python train.py --gain_aug_db=10 --decoder_layers=10 --decoder_fused_qkv=true
Rows from block 4 of the text decoder of a small encoder-decoder audio transcriber, named by matrix and row number. Rows with one number belong to one neuron. Each number is 500 + 25 x the weight over its row's rms, rounded and kept within 0 to 999. All counts start at 0. Numbers have three digits each.
After each neuron's rows are labels from the 100 texts, of 14976, where the neuron reaches its largest size: "tokens" is the input token at the peak. Only what is clearly more common there than usual is listed. The data: short read English sentences (LibriTTS-R).
# gate: MLP gate (decoder.blocks.4.mlp.gate.weight, 512x128), inputs 0-127
# fc1: MLP up (decoder.blocks.4.mlp.fc1.weight, 512x128), inputs 0-127
# fc2: MLP down (decoder.blocks.4.mlp.fc2.weight, 128x512, transposed), outputs 0-127

gate.154:497533474476533512500528472497530512468480470535525561482479505541516502478508511510476482477515498543491533519472560547505504522475459538478457471505491502490498535449495527549501500545501478500498506468524486476499516461495519484511496501525483521493507500493480489512524499478502487514492466500531490506568509478474513510513509499494497522549528518525438514502495462477456444514523
fc1.154:532503510509522526550525531502525455476505469531486484435501502470469553525471488453503468471499498457480485476527497498487498539479464526518479494481491545509531491523510472506460496495525510522503490526454508545478491534502500512507508486491525500471503519487512520492467546488486489464536507456466510513518455493498481498521473480498553474454543490499468479546508497505511539489504
fc2.154:508531490503510488545467523518540483507476487488528526460515513485491485454528479466501496493438522498526507498477457506492478542507512514485509506476521513495497511519517538486469503491537481500499484458508542516480469507474478477489486477475513493510532480481477514499522549489548505446477519511552475524510507523501508521470469449514539510519542514496488535435524530467506455539511
tokens: "<end>"; "t"; "a"; "b"

gate.469:483536539496466536495460535519484500490495524506469503488502515504468481504477468507473502527513528504516562470490468515505500493501507495474501487476524509547491440483513508519530478495512522478518565496477524505512521500502531458502470556476528482544526472510506520480493490531522509464481504469477530522501463478476452548490499488472551474496481488523480492493514512478439458493468
fc1.469:473498472455546489535502472500543461511508487468504522473507478500461471497506523516504494482548484489484454517522538474525499482470538503504484488527511536532499569523457558498501481471519465488470471521491490496504520492477503522476492470509521498480478482456466462487457534486478474511528514519487515526509467501500519495472506459529508487462516483458519445537524479508486487503516
fc2.469:529511502536497513477511534536525517496515521471437518516480471515476549484498542494486505510479523523524490517514511480502520449495487498479495523525541478499536429503481483508501521510508455472526518492531530536512555521511513480495471548489524445481476502513491486513493495536516535488481527498520472478518507503460511535494462512513438519502491487522502501456522462517486449483502
tokens: "'"; "d"; "o"; "n"

gate.245:526519527465453505557507528496480497509485496530487526514491511507494553490495498501519509515493525493519531443510509519519489476531511541480518522488460504472453532522491466518500515476479518503537527533472515534490542502513498488533524504493519478505518499477492497476487497499494540507496530515500544526544483473564453549526479509468528445495494489485451510466463483520509448488497
fc1.245:507487500550522500474492441487516531469523529528503498482537452490462440519519469535495499493474525502480480535468544499488496523510492467497522498527530493518524513495502513475447469534512493507493498465489476526467484507473479503483478482521501481496428538515518485494539489503502498531506475488494483479435530482492517476522516457531488482507502507546526479528501557493505501490539
fc2.245:528503524487522487497488479498545470491523571450505478484521471520487524515485489511462544495531568507484511510540497499510468492506483486502488533509490564503518482500482496509449536488506496463475495482480537501472524497509535558502451491477489465466546530506496513506506499489537518500512465529495476508481536496512487484515487478494459501503497510503491441486488519492434484501531
tokens: "w"; "i"; "m"

gate.153:442483513461515506462476518503534491525505500467505511546475524497500487490491487476495509515493504465542532495500491498512502495502459470510518551508563476501526508529510525507491525512446525499496520513513534497519530474493534492582463556533471524460504511487460504521511465488511534478496486504526503501521547493459517516539503508504478531511516520509487552486512470524479526514473
fc1.153:484521501485510499502509457516518521480499493570485509527511502490503524477459455455523488469539513467505506485493532508477475483487487478523523512509510485490525483559494497505520479494557525479525498428535458504501500544508473521568478450515487505489508497475506502535515486509496474499502532457546502492501427510527507470499500504506528477534504499502530494468469499518526493529513
fc2.153:475484496494451487522499531540472484481477500496507517483476490434447467477462505499514489508537491484460535522485492483529511519447521505511490511496480433476509489495510498448491475482501507480477499452499531547532501468505497475469496485439493492474474496501501503475473498517441541482499496512483444474499467484489509520512520512507488510513506466496530520520509484459534500452531
tokens: " "; "h"

gate.402:536490530449515513509514535506473476439495525485491501510504500461495525449529539514479508510491512505465499478468531511479510464500514478474508506545534562490512489515512476543495533482491507459493436529493491537505528503464517496501542493479535483458520495519518472466517489513504536472481532523497529522553479536489505509491479478523500462526505525495502521515511503472447465510503
fc1.402:515480471529525504506518493496471489564533508507479489461530504548478475526476496464518516457524485480502489501519505512499417536492529512499471482487499489549529489499525507484489486504489486459469527525526517508523488519511535463460523513531490502541517511463517495506504542450484452528496461464522501492480491444473507524495498526558490504464501518525473488491505523510488481476523
fc2.402:536517502538455502451496470482531453560519493487469519451513513521486504505465473500486471484486489462509488468535496497532500477450485570489455480514524506490472510509503455529516547508501517530502463524477458458474516491484472508461498493490498475518496537472532527516508470501482497490482520528514489493503536545481510507511496514508503507495514482524528537482537467505507504555495
tokens: "'"

gate.288:514500503551462526530526516503565518481549495496522467508531495481508507476506501497491523474467567499500524540516467506477516537513541489495556476486496480517529475562491518452538519539489525523521497514539488497477543475472532493516494515516496497509454520527481491514438519480482483501502532506496501508514507472462487528501528481502494503505448499490502510545476490517476514469503
fc1.288:534508497505521527508488509497500495488475504508518516468541532508487520469477559527502517504474501470498515495497512514470529477486489449484508501507519510466457531519477496503544477492463540470515518547494467516552547498440497517504490505483473454502537470509537485539521492513482519477514540517547507526500537506499457518462515472487461519513548471514527476507440515511487510508484
fc2.288:487538501509493551484500482492547512518493570531519479566519517457504509518515510468512493498463497464470498523492517505463460496498509494502501489515513475527526499513567534449503477498513475491546474483509520537494518495492517461512461506508516499455528482511508495445481525489504550536494495453514488509545473484485457529514511462505466517498496502518493480453505530492510483491517
tokens: "i"

gate.246:519516491483487524497518532494540510484504502503488511502517543533529497473471501509473487481460499484483485523503507476488455470492462513555491465495541534504502587532512523512491494500475513504491461504475481487443478519523476500523554521483480460477517475483437471542476549472476485513506461492515503504533510517485524483511522533529508473500512500536494455511515534481492509536494
fc1.246:444485550535504506479489488495457488485469512481528507484492462555481515488502508477497455480490500451510481443464470520476528553509518506466434451512507507509506476506518451485515523529483469492472505498497501461491495549494480491469482507468505524485492514537489525513506510510512462515490492546496498484508501490477519524557490488486485493529507525491458469503498541501522489555488
fc2.246:502480517517515523504486478498527534509481483502454519464415516449527472490481533512467494501479504485542518522516499536475546492564467535516499508505515497509517519483484527490517542515502463468483516507458438469511504538522463505501496519503476476539501490530506523480515515485481495510517490513489489495533479496472491481478536471531544521525512500504460498469469501481530480547527
tokens: "s"; "y"; "r"

gate.196:547466480541468522540481514462525481487513476505516484479513514535496508438470511522498512499502499494488503535493509501488533534554511470465503535483455489508483488553520529471500493542520512506515490490526478485498549464538469506496478526470484520515506467498467463524492501528511503525527535440482470473517495457517468526553481526517509492487463469494497534504494509467510515486471
fc1.196:543531500497496553501493478513503546502522541534525532507506511508537494501525495502497507519473507488540477524490481487511542493502465507497456492530521449506521486514511512540511513507418516513530483482482542490518464509480468493506476463509548500510501544525467522484546504519498478495458474473493518525464542486535508497479549528495500451512464478513483511513500483499484490446488
fc2.196:443484493526480485501539496515497503496498484495535466507451477504492503498475477507538460508480537501524470482474460493488469463462492475487514486481465488470427527475546483484546505471503482493540507503490511502514495519482517510498505504500496479452511482479560546528537489491543518478470507478449523518507495501469487469529507506491514481486475570507520461503507478482530535500515
tokens: "i"; "e"; "<end>"

gate.418:501485465535476537508496517527502513470517522499494550491493503503476501506535507461535517496485462497470542456487502500528456512452495519481510487525527523520513535486515535524515552476485484458525499513510500468534501475498478524474486492583541484487544511450507509501489512500491534501514490481497468505524494523447496463518482444547513486491467482515490481485504468491492526462518
fc1.418:481507470550534487531514490517476472524470466484480486473553519497523512485500459483516509526484460513489513533491477512539526563521521495465541519482492551529526497490509481523507495532516505501518505448479537483483474516490538499493506541458455527507526471556476509486480490504485528483498525498514502458468505498499479480464504523508512484503470539500538506548496497531487546536512
fc2.418:526478539446522500530499530511479498507539507519465482484475497543488549538501522534475493503513510466475540479443535500517480485492454473491498541527461457488446533534500477494499536476495510444494496522541492493466557495490479504514468527497521509511507542505515505552485502509512492485510499514466486527449506479470478507528519480463499504517506522517509484509467484512479487473514
tokens: "i"

gate.22:513480494519468527449472479537509509442488481506463480519513513494520505523494517495460481561487510527488510513485468493474506478474511506502459509508500507480550483442483519506522507527482473466526539506512513441515513543489498464508493503536515537505505482533487463495476460518501450492502469501495472547512463538475495521526507538498481472501470489515523516480499512495550487510439
fc1.22:502487504475535555488532507545520488481465519478518480489531501479491498492526516491521459517460521490513509513484498515502492523504570509495507518517508504473481485480514527468491476492510515464501507496498498498518454556522489556534473474564482482553483445491499455492467479499453492515502490492540458541522468468499488522481480487533497472553538502483505477508519502521487512522480
fc2.22:483488493507513498481478466506488494498498477531494483465540526501463530491534542534515534506472488517492519515541481467496540492514524514490454550492489489497516495461511462517503499512498448497491506472489459454531485483493537522477496475488510491461498510509493481555525507519538458505506487500471478519469475521460520502590487527479527481499509549520492527529516517528507500554522
tokens: "r"

gate.256:489455479506458544448499513490520478511552487473496507519502500514521502462538472452500512524469509473486513501506532493502507524500509483539499540519473509517483463467509474472510494520519506518498520479514527447513515513440544508539495523444463471534545489527492510486532485537478470496508530528493470496489483533490517466488476521526508539509505518493452496485466462459514495505472
fc1.256:505563508491498513507497522480514476527516518483473490484478492485498528494505467496525475538542506508559545493445524520494528525527510500485500544493508509499495544468521507521471518496540447519524467504506491488541489521564526497501471516521455449506515528481491496466555525479490498570510515506502522468516469507495515527491458514477492519491477466491521504483530521522484509511530
fc2.256:500497512491476522500527474525504510486472462502475493489516510512487478511513472488464539469514485527523505516489468486488513515480504476512542479501464509522509452518480516488497493469512523572464533561518538459515546490535540487504566501479502498558484506529501492515481500472496462499509537557493493471523537496500458481470498494531482493462548467494480503478491542491497529495511
tokens: "i"; "r"

gate.316:531479457477509451517551446493510468519520508524505509471516493477516567505535492499509494499480471468470484489482490526505504506475475554522525506525507536498496489515524471530520502500507476536515547498516511511497513473513465482492502485520476492460530485484467479500524514467531519505514484536496539441536458490511492450487483481497536487478569508484467489482505499504511502537455
fc1.316:445543488481512451502497509508499556496561527502487527538468513521459470505496511525480503477557510500481504491528496519471513505520489462483533513494498543461486480509503522507528477518497501476468513514517518546530491499512508536532496529444503501535501516511510489480509486504496475505484506471505397498458505524506498541478531486481524524548474504497477523490490482491498486528513
fc2.316:514475495492512536516472454440489491527509529491483563501541486470515489521502513503500507518480528494497474515505504481488513529517521501529545494483491495502491494529506463502539559516516458471485488440461465484493545546479469515504513493467514517493491471507483467556497518482492517500479460507512499486534426489482521505524503545510485496470496503464471474475464506488538524476514
tokens: "w"; "i"; "a"

gate.164:483524528475508490546490487473479498474475533481501504539490524454519513519495481547461524540454524506522547532454482485503498503493440526489485475477514476514495530497500496539504490472510511490503451496498505481505516514499498517503473542533528484448486459485425548456495520495499534498496516469504490501528458526483511500512487516486576502480491512478487515490472490510496464501488
fc1.164:499510526489475496484501462501499501502466514480552482508502476478516487552518499460479491531491452478513515495468493484482487525482492485529450500448490519544514473547546507493488497485510493546480490484491467465512452496509468533469448506506527481484478474498497528524548509451499516510488433517482495484481530508494522478492519490541532453534472519491520519542519515525527479485505
fc2.164:531526477465510512481477474473458469516514487482520502507500491521532535508518506469496483479533499500469476494548517468466485515533567507525484499474523513454477532473473462486510488488499483480511498492451527533452545495505458483495476472489532514486501478496536500463454535496508545471526511496527470557488487485513479487508515559482524490490501526484501512499535514469514516486547
tokens: "'"; "i"; "m"

gate.211:528492511456493470528494527551562537470513483505475531518495500478507518516497504512535503499484497510507539496458513482533551488532467490496496479472523520505504539534492483517486470477559515529526533512491492515447516488504507484524505557476496535495496519535490478464501502523515462514465470551499488553499452524505474475496533502501530547509484510483486513486504498453463484481518
fc1.211:511533534496502496498477548530512508504537497492503519530455446501517485492470554530528505477506475501478503471475512488531510516485514465500527499527478508553524492505500506481503508482566491496491521506499489501462494526490453479484485494523480530514506472438506499514527505523541449533486492532530471513492493573461469501506558491505491498488474544504497500518473497467537478482531
fc2.211:502508524511508507468496439486482515485527504536529484486541519493509479513519469484515477475547463533498478513473481526466536425514500503499488503481511508528486524522523489539517496487514481508501486484544528508501555511499495457554491468507520487464542515521519456527476492500497525496512449495509517467534497475471492509502526503479512496482531468553518451541506537480514465472514
tokens: "r"; "a"

gate.107:517450445530535482531497543525492524522503490489503481494506492508509513544478499473444456498517503553480489507487505538462495520526496548522508481508509521524513528517533524523498484521526472466505480513471481487496481482495566486493489533500500553489515449458482499517478467460496490493504500477483436503540510502493512478476517510501469497464537510495480488480484502481452514548485
fc1.107:467507523514477520493524510518489480518534484523490502486466473506483496477489509509517489468509499531469507486456449480538474495511516478509514489532494509477490519531524522501476527523513497510546548488509491569507524475534511437514466491568513492487464462487482513518507516489500547533520490498512524496468499526499507501519480525504543508450494521502522417503508485491554531476521
fc2.107:503476507502558491523506521510531476502501503508506519519463506544505551459506480520476509521494532481521509484509531511453497495501529493486521477490499502530503473485459470537500488472521478509516513510484480506445486499499494522513511508503527551502414523486465439505503476517492476476488515476471458480513502509507542555474494484474423442523505518510484514502495532490519479506497
tokens: "<end>"; "d"; "m"

gate.178:525479477506447476500538473554507453514504492492508493501472463526499465477516506489509496468495434539494511465504479474501507521496513481525538525494540542501532508562442484540489482468496518471465511505483450494474498510501507512465523486505488532474487486496518511486545486487508504502469535520486491471522514507483491509498520490485457432499499491529475512488480482467518436486504
fc1.178:478498511502540536525489514483496488470519467484502541500556525495502475504474537507483465489537506503500488508497534553559497538486505499472445488519455496505520474506505514471505535488504468453514507500557474491508499471469439538489473490440529498524510526499497496500465497442471508502496471473501508497507519542494483504546516494513529483492512508490504509541522528507467542522476
fc2.178:518480487507479484491513468518494471525519505520516459483469511532510502564509515518496505533477522484497459521488502517529533517508472490465505477516530495507561496474530499518506483481496454525489489514473506441520500524460490447469523462521505544512491526508488534540478486499466485501527502486514499521498520487482517446497465489516457515516439502533556519492523497474435493510496
tokens: "<end>"; "c"; "s"

gate.40:502529498502510481504502508493515452539522504503558483486532464517497502509510496532464454465510472492500505526494465470554467500521471520473525472563526509486532487468491556472499483529458514481521478503514478550436502489522531474527557527509463486455472467484514503465487455487510501519503500519514505473511507470516497494515516499468495501489542540502477518516500499505483469499513
fc1.40:526469467435488519526464479512505496477477472495527511521471454492436536480483507507520491476519489557554521505447500520503533483530497520477487535514498494504538491536541485548476521510501507490475487495530465501504534470512490514515494498492486500495518467509497492513544513458509510446511527537514487517515468503487503519523526457496482474529524509474483493528461537478532484528528
fc2.40:480548479516547459526517541539450525498507533484512477483483479514485482520545505467478521467527493441484478460492495508497493470514485491482514474490509490501530518541481503474510499499439492483468486511455480489532483520471475493439513473496548504507486547483544535491527496518508476458496470505485540483502469509508492527517450543498487510504497540517521520485493474486486491505531
tokens: " "; "<end>"

gate.28:484502535490514513510480515538512501505467476472543499499483505506513461512520521489505497485442499503501515494515500483458506496489508473521515500458486486517490523492527481508529491481459483503498482532524478500519480494524534536485480484496454437494497492542520492456515481531463516486512492514503526487536526482436515497495455495493545507518497544463546532524508538456408525500505
fc1.28:510495506527453486520522519506505468552483493530529491456522516510483506489534512460534485491548505511503502503496486442521531497442546506465502485482455511504537487522450511480553539483546537483464494537445540483528488497534518466506523519515478501503511494496520482524472505527506487492526469465546503507497481479514510521515488525503515500469469486493492549510506527526525495501471
fc2.28:511477491445508478479490474517535497506530504507511490514546481527460493567480506478526515529485496515509464512537493547539509478496475474511468455498490505488459468500516497482505487522502525537524522527509479455484478504492479475473490510518492550512485496501473508481474515556473443488456508508497501452554491515489500508501523481519483530482480478464483454513515489491445459488527
tokens: "'"

gate.494:493507499498489523548477495454541556538509507510454525477527506495490550501501528492534530446537464508481492502490502537503538486506529486456508463519477461518484500543502537496500482465541505475523535523529481503486488492526498505545485510498467499497499503494518478520511532530500469449500488534460513497505478484443497476522516521514457494480479479514457493448512510472460494509517
fc1.494:542462505542530512487499480500510512471489525510493497478521478500514494496523477497477489558487522447494500496518477447457502481498538513544527487455496576479464516488533508499509528484484536503512490467501517494530492528507494485491470506497497553534493510525482491473434500499484481469487528550509575463492480512522465463502503513488523507529465512505517485488491505542511510512499
fc2.494:457541550487538505542502522472484462480501506489518490527482532485446463522481533543488543473503469498521440465481545502525475507488503499476452483494476550499496531510488505498487476468478477501542489471498526536507523498506482521504463509530511498483470498484481515496531463501487547492491465457487506543508492486479504513468493475493480512477492514528499533523519546483472499554492
tokens: "r"

gate.222:563466482500483464463496518517487503493510496524503506498496467499506490492503517528439477469473504481462463480528503499469490478464547520515506529539476489474512477486492504476499504478506505530500532473518469489464511479451470526497514517479543516469514448515500507459523458547489528493535497475523515529509514509505511505509470568498472479518537520551494518493479493500519462491443
fc1.222:514476481529489468494471451503483433499491453509476464488538484510529488468485543522489509505474474498430461475469519515503505496481527461505491484498497508543496461473520491472482494478502478519528518516492459457517481562460492536514482517504521503542502496474497529470510531482521480462492539518520488509477482469517479503515493536496517508518513519494450480537521506546479479501483
fc2.222:505459503513518493488493521552501511521523555495464443522470488496519463513503544490474508519483519498512492532532481508471494481507508511505453508547506529525502540515507470495503496499515496468486459511492484494456502465498476508470486437467517478444535515525523529523512456548521487510473489478496459533491513505511497514509530506561496526503484527487503544508549496456492492520475
tokens: "r"

gate.429:466477485488556482521494542515486474494481534501548546530463544510527499482465517471510494518556493506505534480488480513482487520476473488495507495513531507478497487514481506510547500503488505459547439517532490493471528480504473477519535471484464466472504521499530513512527535516480523510508501514496478499477497504462452547518487452503487529521471504533500477481501480425505490512478
fc1.429:467523524484436495517509497485449526530495503494500481484531484527509498484498489513482492487498510502445533497494530532545543519449490508496520497488524521519457430459471479515535514511486494516508498518514490525507487518531459527502502496506482484531478536479493476490508519490530561516507523483459516458489573518511528513502491549495523516530499518492500522480519550508517475499456
fc2.429:468474487537524469527504500472572454504470503526485513483493488459550478480505503477477499534524509489503502504524470503441521516515510510495486493483490486440536506516526519486496491524525485534520481535469477513546526456498462505490462523526500511502494449502510527527475493538516448551500500493475537500467477526474479494479483481485548485503477512456522497487518465507489493528517
tokens: "'"; "o"; "q"

gate.239:527511460508451527530470494526507517527536488511493499508507526477529522486492518499506521489458482511506532509499487500481512470513488480474522473495536489455459477507453485470459457539466491534479501501515439497543484487523514536498476490515465501517551497510520489484476456508507448519526492467508489527477461542524507532472472563483479504508515467550510494514487502526491495503466
fc1.239:536492454487540546499513517496515575539529510522484466492519501524527486547465497459501517501479463474482528477493490506501507488540475532463520497506500461500475449533490521514475487492534462504506511499551451500506496484465522509489512509489502494470503498488516456468516492483447553508478482499536489508544518511536499498459496502503476473495503474464525488507519512528470514540464
fc2.239:448524517551509469501519464503490480475460463523507553464527538504501495515472474488504525447526453533500493504546450491536495499472522483472513479488478491476482495496491448482514475491496456485481482478464542513488473518479476466491490476488443517478535521494492505523463506506486503510510527520510495504502496510489459470527523527538528517513477510536504477504503474504547481502448
tokens: "s"; "e"

gate.295:484490486483450530536495488497531465478500508463497552515494510489500474542483461539486539506482460522465533483479481514506533514488504524502507486508501553490473493522499491476515522524480458491498487497505523514551486514542495478512494520459465475477538486475534501454481461479494501516474493484515506498539494502514517520500482546540497517504474503524492479502484474536452571440523
fc1.295:526528508470473470511497550489514490506501504469527531539500489474474506508513500504496516468498530537452508525489513483449476479523472466488483489463515547517483509472513472509467536462478484531529527541486556463545516538516496501519511529502497470516504525497507469492520549487509509504447521554488528493482520497498462494468514465486471500472484509508485504510501471568512505509545
fc2.295:471491491499561497510523552515514496514569538500538504547475455441524481500494520505499495531523516526498457476503486479521503534510483545498481489487540530497505537495451528550468508527525487493486504544507467477479493516507490505507509471542550518518478470518478500524536486526531485472508505520468481491509524502491500519492508488500471529499467513471476552519491508484501452500483
tokens: " "

gate.189:449516484470522481501550486534476482536487536515503456522510503478528522475503464501472482500483529497516501508516492473518467489532496523501472522467536508494472537491498533477540478515475479510493528553492456479539498533499475499480472511517472487470519482521468507491542543491544517474480484473502504488522496525474460526456545499524546440482514527485510488521472467496474488493472
fc1.189:517520480479504495523495492535447509505502516531483539498510486512524515425481456539505525491487493537526473516535468500476501508469550485495493503478499501559492523493517514554532483493535480495567482474512478481471501494499464511485536484499504488489533464514497517511510549533468499499533490519538464496524515536537487451495524533470477479508463492509513485488517506472455523515506
fc2.189:508497504548502498485493548512488549503500412492524469544499495461510484516483502525484498521504499462450483471450539492500495510545491533467507512500532499492490520511495480494532530505526525525514490506505531500530528507509533505516481551471501523535488493457511467468476517475457480502501503493523518470498501496515518518476532527503508536445523494456478494511459485495558525495474
tokens: "'"

gate.220:487500489491469509511503475480551462475464461484527511488516505492477467499509499496521563492498509509511497529466493491481474487520539485495545474532539489500492481475522492574480516456498498507514503519549447512527526519458528497465493483501467503455502500500501491500505519510483489516504533507495451495507517547440503534550530533472479483529513505497483528547527473523499468481484
fc1.220:492519507578470487517477489483466515486562506528486529494492501477499541507525511502445537515504520505514513501511521470497514489469519500486493461491478497529535532529473475501518530499494500518505488467531442491531507486478512482477514478521541480480534481475460528492493487492524489571520491503558507495500501546488490453529519471475503526480493485460487499532488508521544510538533
fc2.220:454481546485515485481499474513549480471479506500503529481561509503502472487512539507524477533499500489483471480525504506497472521512542492502466523491470539472506512517547512493511494497468480479525500516461461518486485521482530503537530483489502499540540469501462494519468448477480547476484436502518503533523486520503507538478487509506541525495510481500550526466497533489492551460498
tokens: "i"

gate.417:555482517449518505512488498490509525492519520504484535533510502444487487477533498515492510469472517512462484475506511476550470466493505522448495476489488453488472473457527504519508519520508537474526539503483479464499528499475494482532488535508508483462479531526449487487491516492515548468443525495490479527493480482521454468534514529464517466477510539488493493483477484466507486484478
fc1.417:445478470518505512513466482513500464487462433510507494516511496489507523527486514518486487522524558511530485480468493481503501498521467482554527494477516477504537503514518532492502489493464488514513484513472541537498437464516516520500498469494470545528542511445500511501519538489499487501501489526501547520503467505505505593494498510516491504493487525532495485512546515513487457488482
fc2.417:523512491497510532495518519481483523495471536536494532497521458509488517532497508500506462516489476472483508466463516500541523511440488531506507504516523501527501431453488519479465538527480513497523469507528512499520528495470530484517458515516502520437491532498510535522516505520454529499520555518478505481500518470524473456462513524502482474491460489476503522471470513453457480511491
tokens: " "; "t"

gate.23:475503498476501487509493515494509508475514466511505528525467540487461509468500496519496527496450438461482544465507483494498510429500495532510507532470480495526484470489489515516514483476497498479497516496526468481505528485534510541496491508497514461484508460509423482546546459542509519507510464479490508498550474460494502458480513487466488496448470503475505510491480503458539508494490
fc1.23:518532523492522487466509510517565492493532458525513496480516486495523518475523466523492453467425511527481491479484483497520506489507488519463522491490518467474528515479496527491511483469518499491493522518530505489502527546521507533507524508525489510502517530453492495537527479496527517525492491498485475507487486453487485493503510565449510515452520498543457539429499484485481470531496
fc2.23:492552491481466521504526487517460533505512500494484545505492480473474526533520525494502490503538448535476564518521528475486488421462501515485486489462496471514523526522480527521499502462479531529497507490497491548463493501514469506505465557516483540486486490485482461512483517491503486487477492496500522483521507504490475471492506514547546522543510502504493500531532504446482495481456
tokens: "'"; "o"; "u"

gate.51:511475467454497440487466469530553496505525519487518476515504499495482470479492505536453506465535518506474512455486534457516496510535499518488451495484487501472521495508502535455465507512498482528502519472513523507505485517498491480535499496478497514511510504524526493484566517545518492459500489500511483530500485533488502509495515489551534481518464518463496477535455534456541490475548
fc1.51:460513574527513504477525494492440505532487506502489494515454492517480524508487520456522482524476503486484502532497468529497494532451494469523505530477487492559516487488493522467511485525518484465512520516483491500511558495513527540521554489499539455503482523488475471494479510421507545512481529515507518516523485508502478503503452495517528491497521522502482504491511483520458534505532
fc2.51:499524495523509476489512505455507461473487512522514491523445567477465526492520501555461506510481514520472494520507512488555471500497508469495496526476536515471509491512505524470481498496479451515543511473513473515481440535509455470544478473464447479506505531518522480521520534518539490480521491524528512484500516512454505461525534503497474504476465508483485511501470529506502495526520
tokens: " "; "f"

gate.203:469492535504483526507506520534507489504490496485465498480511513513490500474495474486527541477468518484511527460499471535522518500488488484481516520484530515523489539438478542541491483513501535525463507529489495474475517498496477462526563521467506512482519490543526473480487471492522522484497499509511515456513503500518489530574512487452508444514474553480482520529485551531461488501480
fc1.203:498510471537510472510473546493493489477489532518488464470493520487480491500548493500510531524468492488485500467501473501520481525525522477547519533522506493524528542536461511519535538467498468477476515477546497481460496520493503463442497487504526500523509549517496489469506514468473468530476485461479478532483513482536528492506523527464528520480522459469517521464450484472502545512512
fc2.203:480502541502556477511565485507496473498515467469510511504504512461505490490506535514510487508462476530517472521527504505512485520482500541505461484491473535451487502502511503455512525497530528527512478549527528500541500565474523494521496493517469529538524523512503503526488497450463478476461485534509493488506524502475502507519527482560489534494475488476524447487471469510481470513467
tokens: "r"; "a"; "k"

gate.77:524529487467498517517474490492512531493476533490497488497494501487495531467495525517590530517459535484515527540494501463530481550497459497486475488486497507491499484505490522515490491496502502495496535528555495511490484489458511513478532500475523433513484514503503527481512536457463474497487490517493482490493510542491470594482517484505518494504506498501446478530527499538485491465532
fc1.77:529484505535496486498514490524508505548511447494489463485531499465506497527526518496538510506481468481476488468474482499515497512555496503465521537498487470478452475520520472521531479453496504483540496529531474519519540474485488461507480522541441494522508454492491511506508477487481465527542488487504535483499501554467498493527485464498519503505503487453494476506540508523557520521456
fc2.77:515559485487488536445526485481491466520528493492468496477473497535512497494515545512520493480533516485522487573550512528546522467510492490511528531541482518502559516513515553495475493488522505491508492538519469503499532527521469505509494478509477477510510550490494477458506473513501522498465535472513515485504514484484474492508483500503515462501487510467434512535510488500515525509554
tokens: "i"

gate.390:519498522502454482534492511507496471486496520508509506503428495517490504543434462491500495489539502517497507516469508502537530482524550464526509492519511474540475504550475497504455465508473460470535545487512437484487519502501497530533529474503495481476517494517508444504519519534460537534472492512498466488512469479486522521532479484471489480526504503505499525472508541512491482519471
fc1.390:521498471465468499496519505499501458509526522517507491514476520513559461530465433528499463479540518456482481529485516457510484494508546498527486494537448500519479498502488481463463425506521499471487529512512454447478514456502510512519494498528528498482492500484499463521512523487460519504480497548499523505474501477512498508483498491486508477516509491480484543531513529531502514520452
fc2.390:489506521529486514486497506495525496513504493486474481518467509506478499489504470518497508537437478498503467463544523481522529499554510520480486520503522501454478506476496485486504536529479501507508509454466465505507492448454504546487485500504455512526451472550498503521495538488527489462495523519476518552527508478468522534437498515525512536502497515495523514494464500508443484447518
tokens: "r"

gate.12:463525448480486530542524498483484466489493464490550512500486495500501492457474540512497464541511504478499519456505522499463477510517514432505483504533527467469470496539496511511538508481489487504514430514505500523524504465506482481534459492468494524498539459557485516486499509490494493459513518516462481517464503493464499479496459502518507461489534511468456495508524480473513472508502
fc1.12:464490484475505486533517482455525474496529472518552494497503494463556488528512503510513487504517526472517489472502438497511504502446504458488505492490487457433484504514503482496551523503487524502496492527529506500503484522539516513504477503469550436518510484506482546501492542511476502448482523513484469518484476506468466485536469504517495493478458506480432483522521483498499515502500
fc2.12:478507516513520485496506551519491513467519484492434526510531492531481519532522505508505506538439466524504518539499523492483521483497488533496524464547463521514453480512483429494483518506525514541479476506499490485422528503494538493497506470497511519533485524483528502545515492552470507527498518540512507494505512495476493501474510503527528464478517467516502489516459544476524500508495
tokens: "i"